config.yaml
train_examples: 155796
cond_dim: 192
cond_dropout: 0.1
fused_qkv: true
expert_mlp_ratio: 0.25
width: 256
orthogonalizer: "newton_schulz_5"
adamw_lr_other_params: 0.0011
steps: 15200
final_lr_fraction: 0.05
Rows from block 3 of a small class-conditioned image diffusion model, named by matrix and row number. Rows with one number within an expert belong to one neuron, the router's apart. Each number is 128 + 24 x the weight over its row's rms, rounded and kept within 0 to 255. All counts start at 0. Numbers have three digits each. After the name is the row's rms in percent of the matrix's.
After each expert's rows are labels from the 100 images, of 14976 (inputs lightly noised), where the router gives the expert most weight on average: "responds to" is what is common among them. Only what is clearly more common there than usual is listed. The data: photos of plants, animals and fungi (iNaturalist). In brackets: how many of the 100.
# router: router (model.blocks.3.mlp.router.weight, 64x256, trained with AdamW), inputs 128-191
# up: expert up (model.blocks.3.mlp.up, 64x64x256), inputs 128-191
# down: expert down (model.blocks.3.mlp.down, 64x256x64, transposed), outputs 128-191

# expert 31
router.31 110:115110109116125092144156136135149127136162109147135133099123093130103094115151148118128153117128139087104120086125193105153132106098166142114102117113143134143150063171111117135122126138136106
up.0 095:091107128076121139121150122136139126107108133121131150142134152138134110114086156149112086115116145104092160154157160121116104093090106145173052093126115132117102115138090109181114126158124096
down.0 091:129136146149105120136104120129158127157119110091119110133148073143115203122151135131110136177109096154123119119109124124082128117136162150132129152117126130123130130118108123163137172139147113
up.1 105:126160112118110135116124127153142124125103126135117087118131091129135138112139173121118115128129150111100107113149058127123097092153138115152089092104092135116165104147124124153110128123136129
down.1 105:146140071147113075110094142135136188079137108126136124106137159140153110124157157119191162192139161133145110135113150125088116098156151116123126102148133150131140135129079143135112134141133125
up.2 100:128124120143118116137111113142118128189152128095112140107052086092161081137152123119083134117133161140136119083117130143160144124125097168135133131122104135153076098133151131144135133168125133
down.2 096:143127083103169100125152125138157156165123164119114113111065093141105107124081174118146118163130103122123034130132138105131126135115150134133094131118131123156090142155070124164117101139139124
up.3 121:152135146147131128081133132116118119160099140143132130116135149135090127125172113119116156087129124147148124140122074149100150167140084103129162226122193143157124142124130113096149156141099129
down.3 138:100132156166137139125116138140102131098128133121122128139123151114154123127133140119098158180173146128128130124131145129136133132119151147124127132127150134117163115149124134108147124123144119
up.4 096:149159103126119119120209112174140145125109101120142165102147162170134117157184154133139163104137115148126143117121130113102120137108101105125190128135145107120161100150102120081155123145129134
down.4 096:146140166189119103118147132134110163091131131129134134110126174128129149141124123131160152114134112112129115116128075132188120138139052140120122152143113130139161102125153105135132103118136135
up.5 094:161113126046128089135144107160150145163184130152110090130126110135159129112130128129124100139109136131154093137159140134161152132081130145103093152145088126103095151170115129123131116107132103
down.5 098:146105146116172151146084108128146114160140116134119126150137096128108141132118132099179088122139118112126123112126146126105123114140092107138164174097051112099139151179085131125079123121108140
up.6 095:143124139105125126152127112090134129134130098098106143133078072156104158129114106131119120129135130137092105150132154119087118156123118160101150078142116110142137097139130100133138094175108153
down.6 086:193116123169143124126084132128115153156102164112139137138121137140126149105088141127128156072105132096113117124130161152138131076150079105111125134144119098120109120091092125134138119136129151
up.7 103:093131128119139120122173136150127123153124149143085108123066085137126122146121131154102121099122103107133176129112168126119155118144138144128164069090093152172138125121122174143146124094128084
down.7 104:095138156117134099145112137136124131170133147101127137116146131132118141111105078173132122083147121139089120110151109130165121132140116110112128178170108121110113127132152133186145119131139079
up.8 131:098101089080104123112173201142114160140127171178141136120109098128127169128130079127125165158138119129130101122101155116106160125129119127138153128120119134113089106115130155127179125128162127
down.8 151:174128123163125082096123121129138167114127090110122128125173156141130098127141110120126177068128130087124129131121113134110143106133164099128108157132123146122082150131148113116160144123127145
up.9 087:162139148153138099126129108095110109119095127097092072099111095151145139140129101125164106138136108163176150111126148112141144158101105107138151105131077127126120107125134142132143094102140144
down.9 079:158118140117118111129159120159099164107119154144127153120131098104102157127122125137123138142125116137111121128124099154108135151116127158118089129096123137129096132148143139143152146137122159
up.10 078:156071103131104128136108137155098138098122113122132126115111104129137120104149135155096107113126120134098166154099091102154136117123098129099101134152111167156128150132088133122175118085131162
down.10 083:153141102100102093114082137124158088158136116145142164144127098132151104135111148156110095190139129104141108132120164137140115152111110087154087199141114135126147120144154134183132137126138105
responds to: class Aves (84); order Passeriformes (55)

# expert 46
router.46 082:168108112119087106123132124136148153121124151120147110119163168120126138157157097135106177066164143131125153134147178137143132119137142105135130174143164107121123148122102130108140106133121143
up.0 107:119139137125136119134146115121167136104130128124137128127154076134093133152102121133144104136126123117120114157148122137144150104092175148144112161142140070123178133151080153127178129128117124
down.0 106:046113148092079135122099135123143104149127141127118139128133089128114080150087125131191153155119152128136126131130107127171130132126110124132133094121077110127143128148084122129167110117124125
up.1 104:154111128192119143131053122109111135105106124129154107132110145145119118121128135125095133091127120129164091128127116101108134117101120126116132091132055165167103125104185095135146091112121118
down.1 091:113115180077056140148167118125131115140132161119138112157124192128125131133149113128111135050083121126142123126131111133101124110108135103128149142127163151137134132152072134094168136134111141
up.2 111:134120093147132114140110130131090125130099144133114120119119147130133114156147092152111152109135101109138199113117120150126125127122137075142113105132103175149176123132153094154132104124140131
down.2 108:135126119145119147108096154135118157094113139091145140107064152124147087137178135138102136145115108107128049133137142121126125142130095110121147122141146103116090099108088131129168125111139119
up.3 094:089129152137158177105111133139126105121135127140124132114124243143124164084116130120128141099117130141115122123089066142128124092112126086138184167119136158137107116143182148111112134151151120
down.3 102:184141163087086115149145110125123211115144130139147128143158098144107165133101076144198124084102157130143122133151146133102129137127116128128073100124131130129070110149171142169136143127144100
up.4 096:065107130153134100128099125149112140053126140095087134135137195111120172123140132122132145078126127151138097133140123152117145121091125131125185215183109120134081133141147139124072137149118134
down.4 104:097102093134122101105114120122122155130119139134131130078162161138127129119112155131168085146121145129122113129130099134134121096133102123135139050126113159127100128164165132106062124137118124
up.5 089:152074118139125093112143092118121091154114106157156143134068153185115130106104102127157111137135137116145127149150134116159100104116119112133185121113124100093122125152142125113052137120122117
down.5 099:145153111103167120122146124125129105143159135163135135113171103113128116106113168119158062114090157117145121134145109141138133089130129119131096169131190106111111158127123115143113133135144109
up.6 106:218128125094126136136151131162129127138116148109091124143147244139137136132122130127136178092115131127129099133139168122131145141136106113132116203124139117152098158110133123133123138114107143
down.6 109:181108126189198146150129117133142132135156137141103137128145172116112104120103106129155134143119145138132130137127118126136123128119122139137151137122122103126102127097234130146133129135125127
up.7 112:097118114131156132149149119140117125152114152142128127124132107151174062108147094115148117091142123103124085150118176119117132073127098129120083161106187143119126115114014126160145105134117107
down.7 116:068169128165148171128148125128112076103134145104120126164098110129137111131149111141157140115099119136138140132133078133075125131134122148137153176135125155114141120118201128131114131118128119
up.8 102:126140134140132126165110125110118148160119112119113152134086120129109125132092082116127140125147134141166113125140139132137132132136083111117119105136076157145119107131092130130176144141130090
down.8 104:126178137106158093105166150138156098092122107134124123147159159124147174130095143131115104094187136127141146124134169122150129147120106092128150120122110114112140118152079120192199097133141121
up.9 098:092113132117158123125109132123135127136133137130145141119105101129094113144115121106076139147136119131116128130123145128130131091175165139126117100126129119118097099145078130097158148104116140
down.9 106:101189128121099115125195124128116151136123170141140137134125158117115136121108145130137115118166138145143068131145170121118127132122168169120118139155148170139116111116059144137112108123135119
up.10 099:217116138139100099135128145154126134123162117082154118125127077132129145132133097128126160127145121164121131132103142113126120155140133098131159104107184114140070139107089128077120106146092125
down.10 106:129084172146144129125126114136155122091130141119124130126170228120133110135144113124095137077098158130126094130136075120152129129139128084125110116150134134118121121135146126094134142116129121
responds to: phylum Chordata (96); class Aves (91); order Charadriiformes (34)

# expert 0
router.0 116:132138112166159106147125141108124093117113132096144143105180134148093105164104109104137165125101106124146113146118106128113143151098096126101127109127126099159129081115119110151075150121122147
up.0 096:092098113159124127134156152118128146114137138157113120139130134137132163106151103130103108143119142135105122120116158136151146143152159114125119166126151144140082148149173106137110153129135164
down.0 097:096110155162117138107133121111165142126135117110135120142108131128138095153109114131108108136141103140129112121141095128153110127137139135134125151157161128116115127124117130085162149087102129
up.1 103:128074119126124123158126109198139115138118134137148141104122149112119099122128122129123144085120104089149107125150158103132139148123104105146136130143165130122082089099126124137101102172118118
down.1 100:132139127087135177103141121105113078126140139150144140120156098128140135153151118139134097146108160147123167111117161147136125145106145140132077117131131109120110107089087128167128137156162132
up.2 116:128136127140120106119132118165121114128090171154115168146150160127127112113118085138114119117124134133161088066127117148118136157146124142030164136137108132097177127111115077095131115128109128
down.2 115:094156116145117122129113135103116122096117148163109179115147101104113132175138079098120150101131115099094123208118134113130204137130160121206157125122114099119128149115132170139133114064132156
up.3 105:097083133137133143155143156109137129115114105125143119128105188126150138138145152112102152218135140111112143135135174112144150119106132138093111170124168122135078105127170134112144102153122139
down.3 108:102140159129127146150095120121150177119144103127119143095159112113129134113140154149106094079128131156146112149122102136157142165150169119137126129111125145112093113123172097147158133116134147
up.4 098:125139140124132124123147128176111095163101149127128058173135123110125124122152129146130111114125134140115099140154101136131136140133180132119130115163097135095153142141115114137160135152105113
down.4 086:148075143170150146131134153174172144104148129165138147169146170144112122129152092131123149188142155176123131112124125114055129154082101096120082162128108162135153112121122134139134091131068135
up.5 098:111091113134120137136113141125138170119105151090128133152137118103146121141143136133154105127109101160150117102144099118135143142070115128107106080157122127147136147118127114114127113159092117
down.5 095:115154144150110152134133146107126154147135146113109130114157094123145120144115126127111159109146129144143128129124134114154151136144185150126157138114137143092162113151231130123174133152154100
up.6 112:131073115109133133125121123112122163073103124114120092114156152126141161141140166130112109172128119150151140148130105123089134147101048108118122091118141109131107177162148139124118110152133087
down.6 124:119136146081120143117127139134127126117111139139166129132154114133134110128108116112119112078152123128121091117146129134180136152119156116128133066157146113141143133134120127131154140106126126
up.7 104:137149133133124132141101115108140106120142147107153095132129157086138100104109102103127094104117133150102123187069127151159126113117122123135160111151138139132130123122119174103108130127159105
down.7 102:135110090148117149127113136148153075129173129134141092132174093106137112121112172137077143160128130160163134084109149091140155101108170151112142094133108135109131097113134134147150133148131134
up.8 102:133135129112121106115133116082116133121132138141102127140094143149107166133085109126170089119132145133141125109132169171120115127113122102080064145136123124110138166154136100114126117129117118
down.8 097:113093116125128100122154125116131130095138129105177126163141148137158119158124098102131159132132102136130105126132120117128099098109121111134090110132118162137139154119115161089107136130114098
up.9 095:144160153177118121113165150133127093105147151113122118152108110131128106109138090117115169071138109078133117145101089146105133121158112130136191142137104165124129090099127118123118115125124131
down.9 091:159105134079126093139126132116130164126138137159142131153132141131123127136132157085133155127141060072145155125118145107107138145133101135163183108137110103120139165185118128081117124093148121
up.10 098:121150122079134136170148124115130139135138131149150106104090113115112135138138179128126144157118121143143172132158167086115139113142117128116141073131168143159132175114148141122137164141130045
down.10 092:130142122126112129149125146155147139142136120127142138157077158113153146096126112127106091128118125159107132109130086089094142114139126149086101148171161159149136115127111105087108154145127137
responds to: class Aves (89); order Passeriformes (55)

# expert 40
router.40 107:120114127143135138140109146087104143136166152133091154139101133101155155132084159135132124160139127092180120132113110145129119103107157177113137113112110107156111102114151153129151133102146141
up.0 091:105135108136137102153143128158130196098100124172135191145127112146125121150126157124103112068120146139127135141138126161112147088105124129141124121128121121112152108131137149176134143089155131
down.0 094:096132126054133133134120136086134138139106146110132158138094113172142141090129112160126152118130149118087150104121151135091127152129148119151073060112132122138126139132131182157127125136099144
up.1 092:131112105096105122093145130089097108127129154133072094122133137154126139169156163127102134127136122142125133114097141106118168118140105082174145103133137155143123102156124151144166151111150110
down.1 091:142175098106119159108133103112152101155118106121108127131174144145173133115119110158130139100136159118133137103125070151176121121153095110120104120155090158098091138091120146160136141117122110
up.2 102:120101147090125117124133128130143148138121095130145128107142119139152147101124135108156102098154167142161074154169111134161120140136132125177143138121118112129126143138125076115131147141172088
down.2 103:142091121166114121116105140136110110142123163136120149132120102099138180162120094109175130150120165127168111110160134153141146124128133107109138103101134135115124127125103100133108129097144157
up.3 099:123129135165142103126135141094112109098149144092138164116157109140118166115109099111140185171103147076127168112120114140131132119129161167141120170124150136126140108142111107112151135138122116
down.3 104:093121152079123139150118125099132077146101172104152141123112128142121135117132132127059097188133108135130117139116107111109117120102138129115147163131153158122178110133137132128121137113157142
up.4 106:134155140088127100111133137120160099149166136103127155157130081078138140160122095126111077139123166129110062148164146115110123128142117125140120108147136104144111179092125163120123106106138157
down.4 104:124107139128142101178108150100112110141144129136121114103156140097110148134119124113119113125136095131204134167139173110091137147152137087141133171157144079130120114128084070090140121090143111
up.5 100:130130135139121108135123123117137086117168136111126125102112142111133126089131157140125130106136111118120100117111117125119137140152120110120140100159115107107140161150151141126148158128105138
down.5 103:139151103113118154110138121158106129103155127111104107134122133113128133064134143111133105120111119179165114113129105135200150118120147093164142172137072116125084148103111113162119164114095125
up.6 096:096147123151130142128131146110114108147123154133114114092115100084119139117123142148159105118145107131112096134096156114098155169107089155118159100143145098104140129113127137120114126148149144
down.6 094:129142143128122132060103112116136153146153130117138118143105087143160127154146140142146112109117128120117151159115098138097119138089178129122084158158115150110104185106156150114152146125128106
up.7 103:126115132082116129145119136085102119119145099124113138157128156133131107085129131109146154145131141120150148120107150144155146111120136107100127134143155147158130147131091161098166133118129129
down.7 098:095110150089148137159092124176088072142108138080133150121108095129154102096133143140102089123146130108114105111134094119142123125155121142135160154142123145099141128168102116110144126150156111
up.8 093:108112131078122122132128107142127104157109161123144111115130117147137171131125108129117110121146112110106121134151104156098115116100113157103159136093130141125186126127161118170120139155140086
down.8 095:080094139183120079127133158152147157132129159155122132084141135105119142102148098116140104103109137158118150143144148122163149143145100152127135127150138129145087169126120109192136131115177136
up.9 093:160113141101127136136110121115146108158133172151143116134154139116116126143133109135083121119120115101111083118142110124133114133144151129114090098177111133131114154109129094179133106123132128
down.9 093:103118133100122160111106122125139147117097070169130125083088154158135128110165112091135139154140142113095157143119151146061128145127130109105192143108162163163106132155116090134137145130137123
up.10 100:123112158163127185104127148100135116136154105095135185121107127129144180128125081105156145135118157121092097134119125144111157139144091138118144090098134139125133132132138143150134126166123139
down.10 095:162157112138131122114093119142105141141128121073134155126101107137136143132157126130158129084076129126093127121128144146109134143118154094163154081143128124141179104119149132077086162122150119
responds to: class Insecta (66); phylum Arthropoda (66); order Lepidoptera (40); family: Nymphalidae (27)

# expert 15
router.15 105:111158143133095115147143160134122119128143150098097145155148140151139130163104088149141134143161088120162144133135089128116145130078122090121161136119103091094143102098186160143169134108123122
up.0 100:058145138138142158113146112088134106048136112092115135125139135111127154108152092126143097105106144115087109131103110130148175139134169097106175138130174131142102130117131119120150141100125119
down.0 091:113130101114082086139134094193155145117125109134113118156120145137151115080064137105143156121115123122093137136118173143160130156126135169170154149146140138147130119125094159156151142114078109
up.1 112:143075141095121148165118167099127126138181154121153114104103140098123131101158084129136121147127133160065117121139136121139139145098129162103160126115116122100108085152132169139138138186130150
down.1 110:131119135103104148131108128158133074099126140118128062126116137107126141134141117128114115129117171180186136168141140129117123123154105093104116119115119129160136109124106093101141135101102115
up.2 120:103142135143130139138107153181136103128155149104142089127119141049143141143121116162124131120142115147103141155112125085121180153169111138163144135072127123176154162091129112097132105062096154
down.2 117:125104094159132122134157127145151150140134098153138176149134131200118133140124142126145145119094114133086109156137134103125075157107131118128121120143132143076131134077164109156130139072107119
up.3 098:120156144123120118137128107076126129158124107160129149157140158115127116122123124140117118110116110116159112125180106170102181093121113166156123125114092117128108108121147100116100146109120127
down.3 100:109127120113170136139123119088114104118136124176138151092112168136148122122144131125129099124103121143152097160117128154135124093098127139176135127114119098134116104114162099122126142139125122
up.4 089:168119143114111127120180142121125116111131114126146162122110108152123115102137109117106166092104107156152153155124085146141127161162168099106198095094105143124108097114168142156125149076111128
down.4 094:111061124058103119088144110106120100088137154109140140129132131111129131174186106113097087180091132103124109119136101128085125128094130119126056139135170144114129115104051175152102134139099131
up.5 103:101127131117146090104150150177130090125119141117151138119140162137152175154137105129102113143113143113153151113165133117129108130126182152139194155129103142144098142113135099166117153151122098
down.5 099:139109133167124146124132143076108156144123127124152138158144170109133157147115164133155154113125114121100114133138183119184090115144119096140112141112097158145200130124120144123159156127139135
up.6 102:159175114153152160134128127080145140131120079165166143114108082130134125211104126115134162171137106116165141115137115121140145117099115151106100135154122127122114142116115149127149114121101151
down.6 107:109126138107150159173090125131158163169152127155083139146175103112154070069162146117170129160094153110143128141133102104146118122159120139117121163110123163134124120143175135058131101178123145
up.7 096:138134114143141113143109130141133117117088121132165189120143114139130134168129146118185126152119134103166141142098095180161130115126138170099121064106131132145134094127137147144114108114091106
down.7 100:155120160135142149128129136107128129116155091141123179104163125134116091118125115149112127114132116096112117122128120075153169153111104104126134123106144122149157140126154106094124145179156125
up.8 101:140134123139138144110113141165129120157089093101109059111135129174139117171139122107130133121123127121098142138110118111110128142141119124144172131121164135125150118139137111121113148142163125
down.8 103:135115144168110111150152130004112119132113143134116094096112152142128097129091165124130160101135107115152137134117123135151141120128133134106155131151146139092072140120110124170156097100119124
up.9 105:081083094100125111127129142195139147140133160125105172166116164144125108125140100131163152172121108147149112094107133103145095109132100143064137143144114133133096154126165118115156123087193158
down.9 102:094132122130121132141138118080119147114128140127130130119121137136102151145134124114126164110149171099123132167138110158089109137143096118167084130146117126126163128105139146120148131197108139
up.10 089:161147157193121148148099139069132136143123129108114160122159124171126117136125126111131105118135127131165137169114125114112172120132108131111131123133130149177142107150139128131142120109122113
down.10 091:111166125086132093112104116101140170135132097131126177114089051142130117155108132104118121136154129095089124156126127082137165128113145132153122103070170159078118116112141156117122144159084128
responds to: phylum Arthropoda (92); class Insecta (90); order Diptera (37); family: Syrphidae (35)

# expert 25
router.25 094:129124082144120081080145122120122133135095123140137120114146178137112124122116112127125167095115144139127164138151197130154130105158121125124106192125174132134093142145118121107126133131120143
up.5 094:112102111112147149145119110111141109086136075127141150104131144175126113089116118116131155086140119124148147140120199135165142140116152130138089083132182105117069096143165119109085158130111143
down.5 092:118092077127141135185089135128148166133111122115150139131147057126104058128091139143155131083162149126135157120161127105141125115120117131135110085140161133107119108106147118089120144119141130
up.6 113:165136097107135123137182126157128130097118113121124130144119070146153120135099107131114144086145107139113108148130079135093113097104164109117089199115138138135130128093201143145166133130122126
down.6 113:136135113227164142146109119134122090115127103124135128133153078131132135132139132126132119132151128138133151128138095136122127123140100115129110151130130106116179137149235123156130116134136120
up.7 097:127132104091143116129141120115127128147102062090127141098098111138113086094135132122143185135130109128132124106107122131102123121103105082124104197125078143124138121113119130138143128121123147
down.7 105:161080101157133139120106117133132151134134109146127119130134151112150082110154111154147060160104115123133189146130159134084118119150127137132120084114111136145155127127194130094095138137142121
up.8 089:154131132123128138128140167134140134162106140133169147136120085080149124161154174121149121096128111125146139140106154166147131108148083140099121140101130118095140144099159129139109130136088138
down.8 086:157087091150092155154162132115115173163123140159188155147133084129114112128145096137126087178104133138108094138106132113141130124106113088138158143123141148142101143088166109146117121114125111
up.9 104:111110095119107124134103144146140147132148151111102102129137109148132140123109144121140127133136135179126182132123144114109128102132154115129159115120105123142060127127084109217143124126143097
down.9 104:112151085138140134165165114123097100116135129145129122130101205132139206117071110127134111176173169133132084138125160125081122124125145129147164145149147137152111108139134120115122134129132135
up.10 102:111095151123134165160115134122124142175102142144123106108112125131121140136174141115076162127136119117155094134128179135137121146128092140128150169126139108113114127165150121147151146120091148
down.10 104:091126107143083147136094125133147094211108134140105148139170160111139108135140118140115075121156125097134172123124141127165133120140127132132128102128100120123103151132000125134121157128143128
up.11 112:150133109164128124120176127142143139157136165127119115135146134100119050128147121138126169113151126135143109120104088110095107117152058088127118157122128133113154109118102156106137146125136112
down.11 106:073136121144105149080081138125121083073132136108136130100106153132138107133138116138161131140163129133136046126141143110116131142117096135123167133138114173127144102118149129140150129110128133
up.12 112:116173145120156144125141124135152106158119147101131133135100085144104097093167135136147185133130107099145143111144058128089120123171170128139098155125152156133119148121075129125112126111131121
down.12 115:160128146188089099121095121125105199147136116166134122142154070121128083121134124109111100170155138128132095124118141133127130129143128074115134125122110124127195150129128129147166114127140122
up.13 103:124102116130115136131187134132148133170137159107132117139125070101155140139142131154135092116139118148084120137129193104097127115077106143134095169102135096157127142091116129120122101162136128
down.13 100:153150122105088130118145119121145117175124111111112118117123130104116158110133148127127123116110122125108199122125054127099138122162156135114101147125159137127084149103103112122094126140134112
up.14 087:073101119073131127158105134153115148132159136158101135185120218165106142095118106139131102170146112127116122133134151110142117158157152119142154114128136136119157131136155130146192118135104076
down.14 081:177185093172172082123109157117110174130135157129154131101102088121105123114114125102154149154122131108127138125147145142148136129121135120119109117126121109127145123134172114156198178114148113
up.15 104:078138089083119095142177110150126129167119126153117145158116058157136113111140105116146141106137116141128138112156099136142153110129149158150107136120125137127134129120073116169123146108115063
down.15 102:073138135196131091111087124121137122151126156125116130136145070149110120119154159133127120169144140156114087137121121140115125122132121090136190148119148137138165120145195137074138095117130111
responds to: phylum Chordata (100); class Aves (99); order Accipitriformes (44); family: Accipitridae (35)

# expert 57
router.57 085:115164112142089102117142138140139124143146131073139102141109149146164131138116112139164115110163153145143145126147148131114129112107163121118153159142160100088092105126153153119181158143143135
up.0 117:114114141167158109137116147135159125056136093129172138108139126083149182107141149133062110094123150144118094122110135136122128072145115144140138224111139163095109128107124120118126106117118114
down.0 109:145150118079096136104131119133135150086113112088126116125106084129139082140140103126123099144108099126125148127113086143089126112146132153123101124134116168128115126124120126090094109125119115
up.1 117:134163121157118139116148118144146142130102127144152106129122132123119139103179126117160178126141131138097140141137164128132141116127148126132086127123202136096131153167120139100136130129125116
down.1 118:105106080184156130150138130124142148133136138126126128115146074115131115153069140105125150143183144125133120127126086121121129100119148114126103129133124073124109143142109117177132112125126122
up.2 102:076163132085112107143137141128113136140148129163153132129100112118141145149138143160126117148133099122139061112106091138152141130130150158128213060141070117126158129130202157146150123119129110
down.2 103:136157104094121117144199117122156093146134105131122121153141126146113159116149146124131129106107130139127096128118190130067122120132144121142114142137106119150153127107045131094108110129137117
up.3 103:121121101134139108102139114131117140128157099094135127102068124164148144134129117092136110100120148160109091135108174136126140114152176109145155218133180115120128115158131114095145109108126144
down.3 110:059132147132136141127091147131121103104135133117127121128158142137118152134116115134133127116117156152138122125141097128102130126135179110130184147121155141135120134130150129144091106120132132
up.4 090:117105097115113109152130091168115121086146111112177096129159113110179142100144132103094115157102149135115116123151147130124168115097107109147093086127099137105110125143137144129114122146089120
down.4 102:096054151137142157129067136127159133159121142142115138138071129131134108100134156143131157109133106124115107125117112114143126114115114127115090113112147140133093128109164136145120145130138137
up.5 107:118133142124120126138148125134126107125147140099156122136125130147114166088179145103142131139130122120135172126135121118160125132101158161121113066147159127124162118154157145105191114131131100
down.5 102:090143179121106125103071108133133117112137125140133135167080106164136142111161118132144096125165117152135129131104134134140133142157129139137156124130090146132129135080074125097120121127140142
up.6 100:107123141128153168142119161145156124132159143137142119117098129089164123108130120117114130105132114138104144114122130143139121140177160126117134125116145123145118141132124140079116109116112151
down.6 096:093116201118146083116084134129124116115114156123105138138150084121148152139161110122135150172134117133128123126149132131149128109142096146126080151121100075110133126112099135153145095120124115
up.7 098:106110129095166144108121097124137085184131068099196138111092067153095136112105146140159123090138133121094120132115139129138167149118130173118116124134131109127153134158061130098126152117148164
down.7 104:117137120132130105096128116134162181117118124122108133139206139140149166121127086129124114113109108122110109127129100127181123117131096118123100134138118146109156145101095138160118096131120127
up.8 101:112084141110135149134104088123106124165104133107151111133158105113154187151121139147127108152114111113094090146158175126101125130104157170108208076164066115156132139153069126136157101127136158
down.8 102:137173164149096130146062132132121136113121122121138116124137166154130167150123114137156121070058113114124115131116127135106118133100138128134117152117106099134135143165118134161162103130121141
up.9 088:154141107112109128151084139132094153081123139120087134133122163120120188094105082110136119104102130110094073151135191125123136154168116129119124078115141136112104111138116124115111125133145140
down.9 093:140124084155133120126174124126126104116136130130136136126153160127140125119126148139177101139152132137130160131132071102163126109165117127123132174121065141137175125140152125129122104139130128
up.10 106:153138114101090073136068078126102125114141105144149126119144161100141165097132139130119124136156134124114143135151086116125104120156147121142159091119120169097107097149218108108121126110114100
down.10 096:140121164103111143122120152127093106116132156126132149092095090147139169105126130120170182125162108117115113133143180136117124135165140111125121115145094104135136119085152121108132104145139128
responds to: phylum Arthropoda (61)

# expert 62
router.62 110:106110142148133156163145190153145148150118101115099140096074131146091168112167129111121109125117144139114100133114129120121150172115169120105086150127147109130170152160122137087149140118138155
up.0 092:129126148104145147127133088147143131124101154125156119145088067112113183121149147136090101072122134149174098115111111140160114084150114119119129148099151119116166121133087145158139167142131130
down.0 094:157133146161138085134118087122087035105116116125134116160120143121113141095127186133215157131140124086096107115131138110114120147129115131104119105128123126142115148139158112137133144125124131
up.1 102:088101090094106124143127126141141127130121154131121076130133172119144169131127133152140085109117145123102149137148129109129112133140119149153086105122135115125146122132121126094115099144129162
down.1 096:136161123153135110132135095149129118133122103127130121133150102139114165118133144114165102103125184140126079123144126117168150157123129089130136102117104115140105120129157146130070118118129146
up.2 099:066129123101131157134122133113138130144102101139096159141113115129150108140136147107086116137133140105170199133112085111131087174153145125138120137136148097145114154121120167088133103150156155
down.2 093:130130112093112150145143121129134062135117127121139129137171092107106116173137133131137121131133126107130171132140155128181125140118131103114168062127110109120146122107104139168110106126111109
up.3 089:091142140106134124135159139127140148160128121114090164116100097130136125126151158126111100165131116149108124110111110148133143184160177100116111082135143109145183145105084152101158162100142128
down.3 086:116117099139153076131137117120133150099118144105114115128122194126139176116126143142147097149129124130144096104127142131130140137136106085109164177105165140122119126159120144114136123121146138
up.4 093:138138123092128120111152139106139112118165132144142131131057120129141113116161154127083120168140152147115088138175123121154123146127102146162112088131124141113114123144136102186101115161094094
down.4 090:121107125131111158202114101131134157127144122124139128136054157172187125176163132101133151112169129109143149125137114108119142140151169135132162135101063135147118129102131141117126131101135160
up.5 104:130155130122148100124193121129133091129097140123165125112077059131135120122115162146160116147144134139145138130148107164125102042125155160135095080087165122151171141144093132111074172143143080
down.5 101:139150133130115076171129157127105146141127152131126124133137133134130150138097130130102136129093169164108143114134134136178132100130096088128097128123106097132080120135155120050130132121143156
up.6 095:143108147112112146151089110104146154064121105119148169114146198130091147118145150120073078078128121137119125096121109145095110090143136161164163121152129146112131107118109088128111113114146135
down.6 095:177063125065152171101136125142131099130135137131140133136132110151150165156140114142104116100121122135109108114118127122123125096130115129121142107115185136102115125126103160169104133119149140
up.7 093:192162124135120148154126146100146140148144134130145161120184103165132097131147118095126166142130122102157119108145112169112146125113125095147125117132139164148121145125087121162116112157150122
down.7 085:127138166086119093149153139133069087118122108096117115128158097127139145128101155165139106210144142153107100143126175105156117143115093125142095102107104157115079088114102154092109139115116155
up.8 106:154161133132092140104117154121146124097148129126113120109128084161082146124163165130138110140111112123101141107121173116145191171122123115126105118146117098127155136160128151131162128118134136
down.8 086:102133103079093077117177140138090176161126132154109161118107129121155121147096121131101107081197156153127153132129108118128124154113113144129106151139114116138143119127137104076125111130111085
up.9 118:150137125106127145107124137152109147108089121156106144134105162116130135128092144141079079110108133125140149123124109142108113165125131136141156129116108098136120122142182131138140112177137111
down.9 122:116111113097122140132187131117133137157114144106121140131116174119120151144133123144113077092130127131143151138135140102125114111109151142109153126109111124102116153124049113171138138104098128
up.10 100:123107106109117166157140129127140143155142139164142112147105104104110158132129135157143118104107121141150137152126133125111127138132135148136101132108049108114148154148125119086115130121120146
down.10 108:141149110099131102137105147135134176139140068175098150139131144131165067121132107155123142136136124117123127133122134116107151102120136114143102175156107129113120101092127075181086141140119091
responds to: order Passeriformes (58)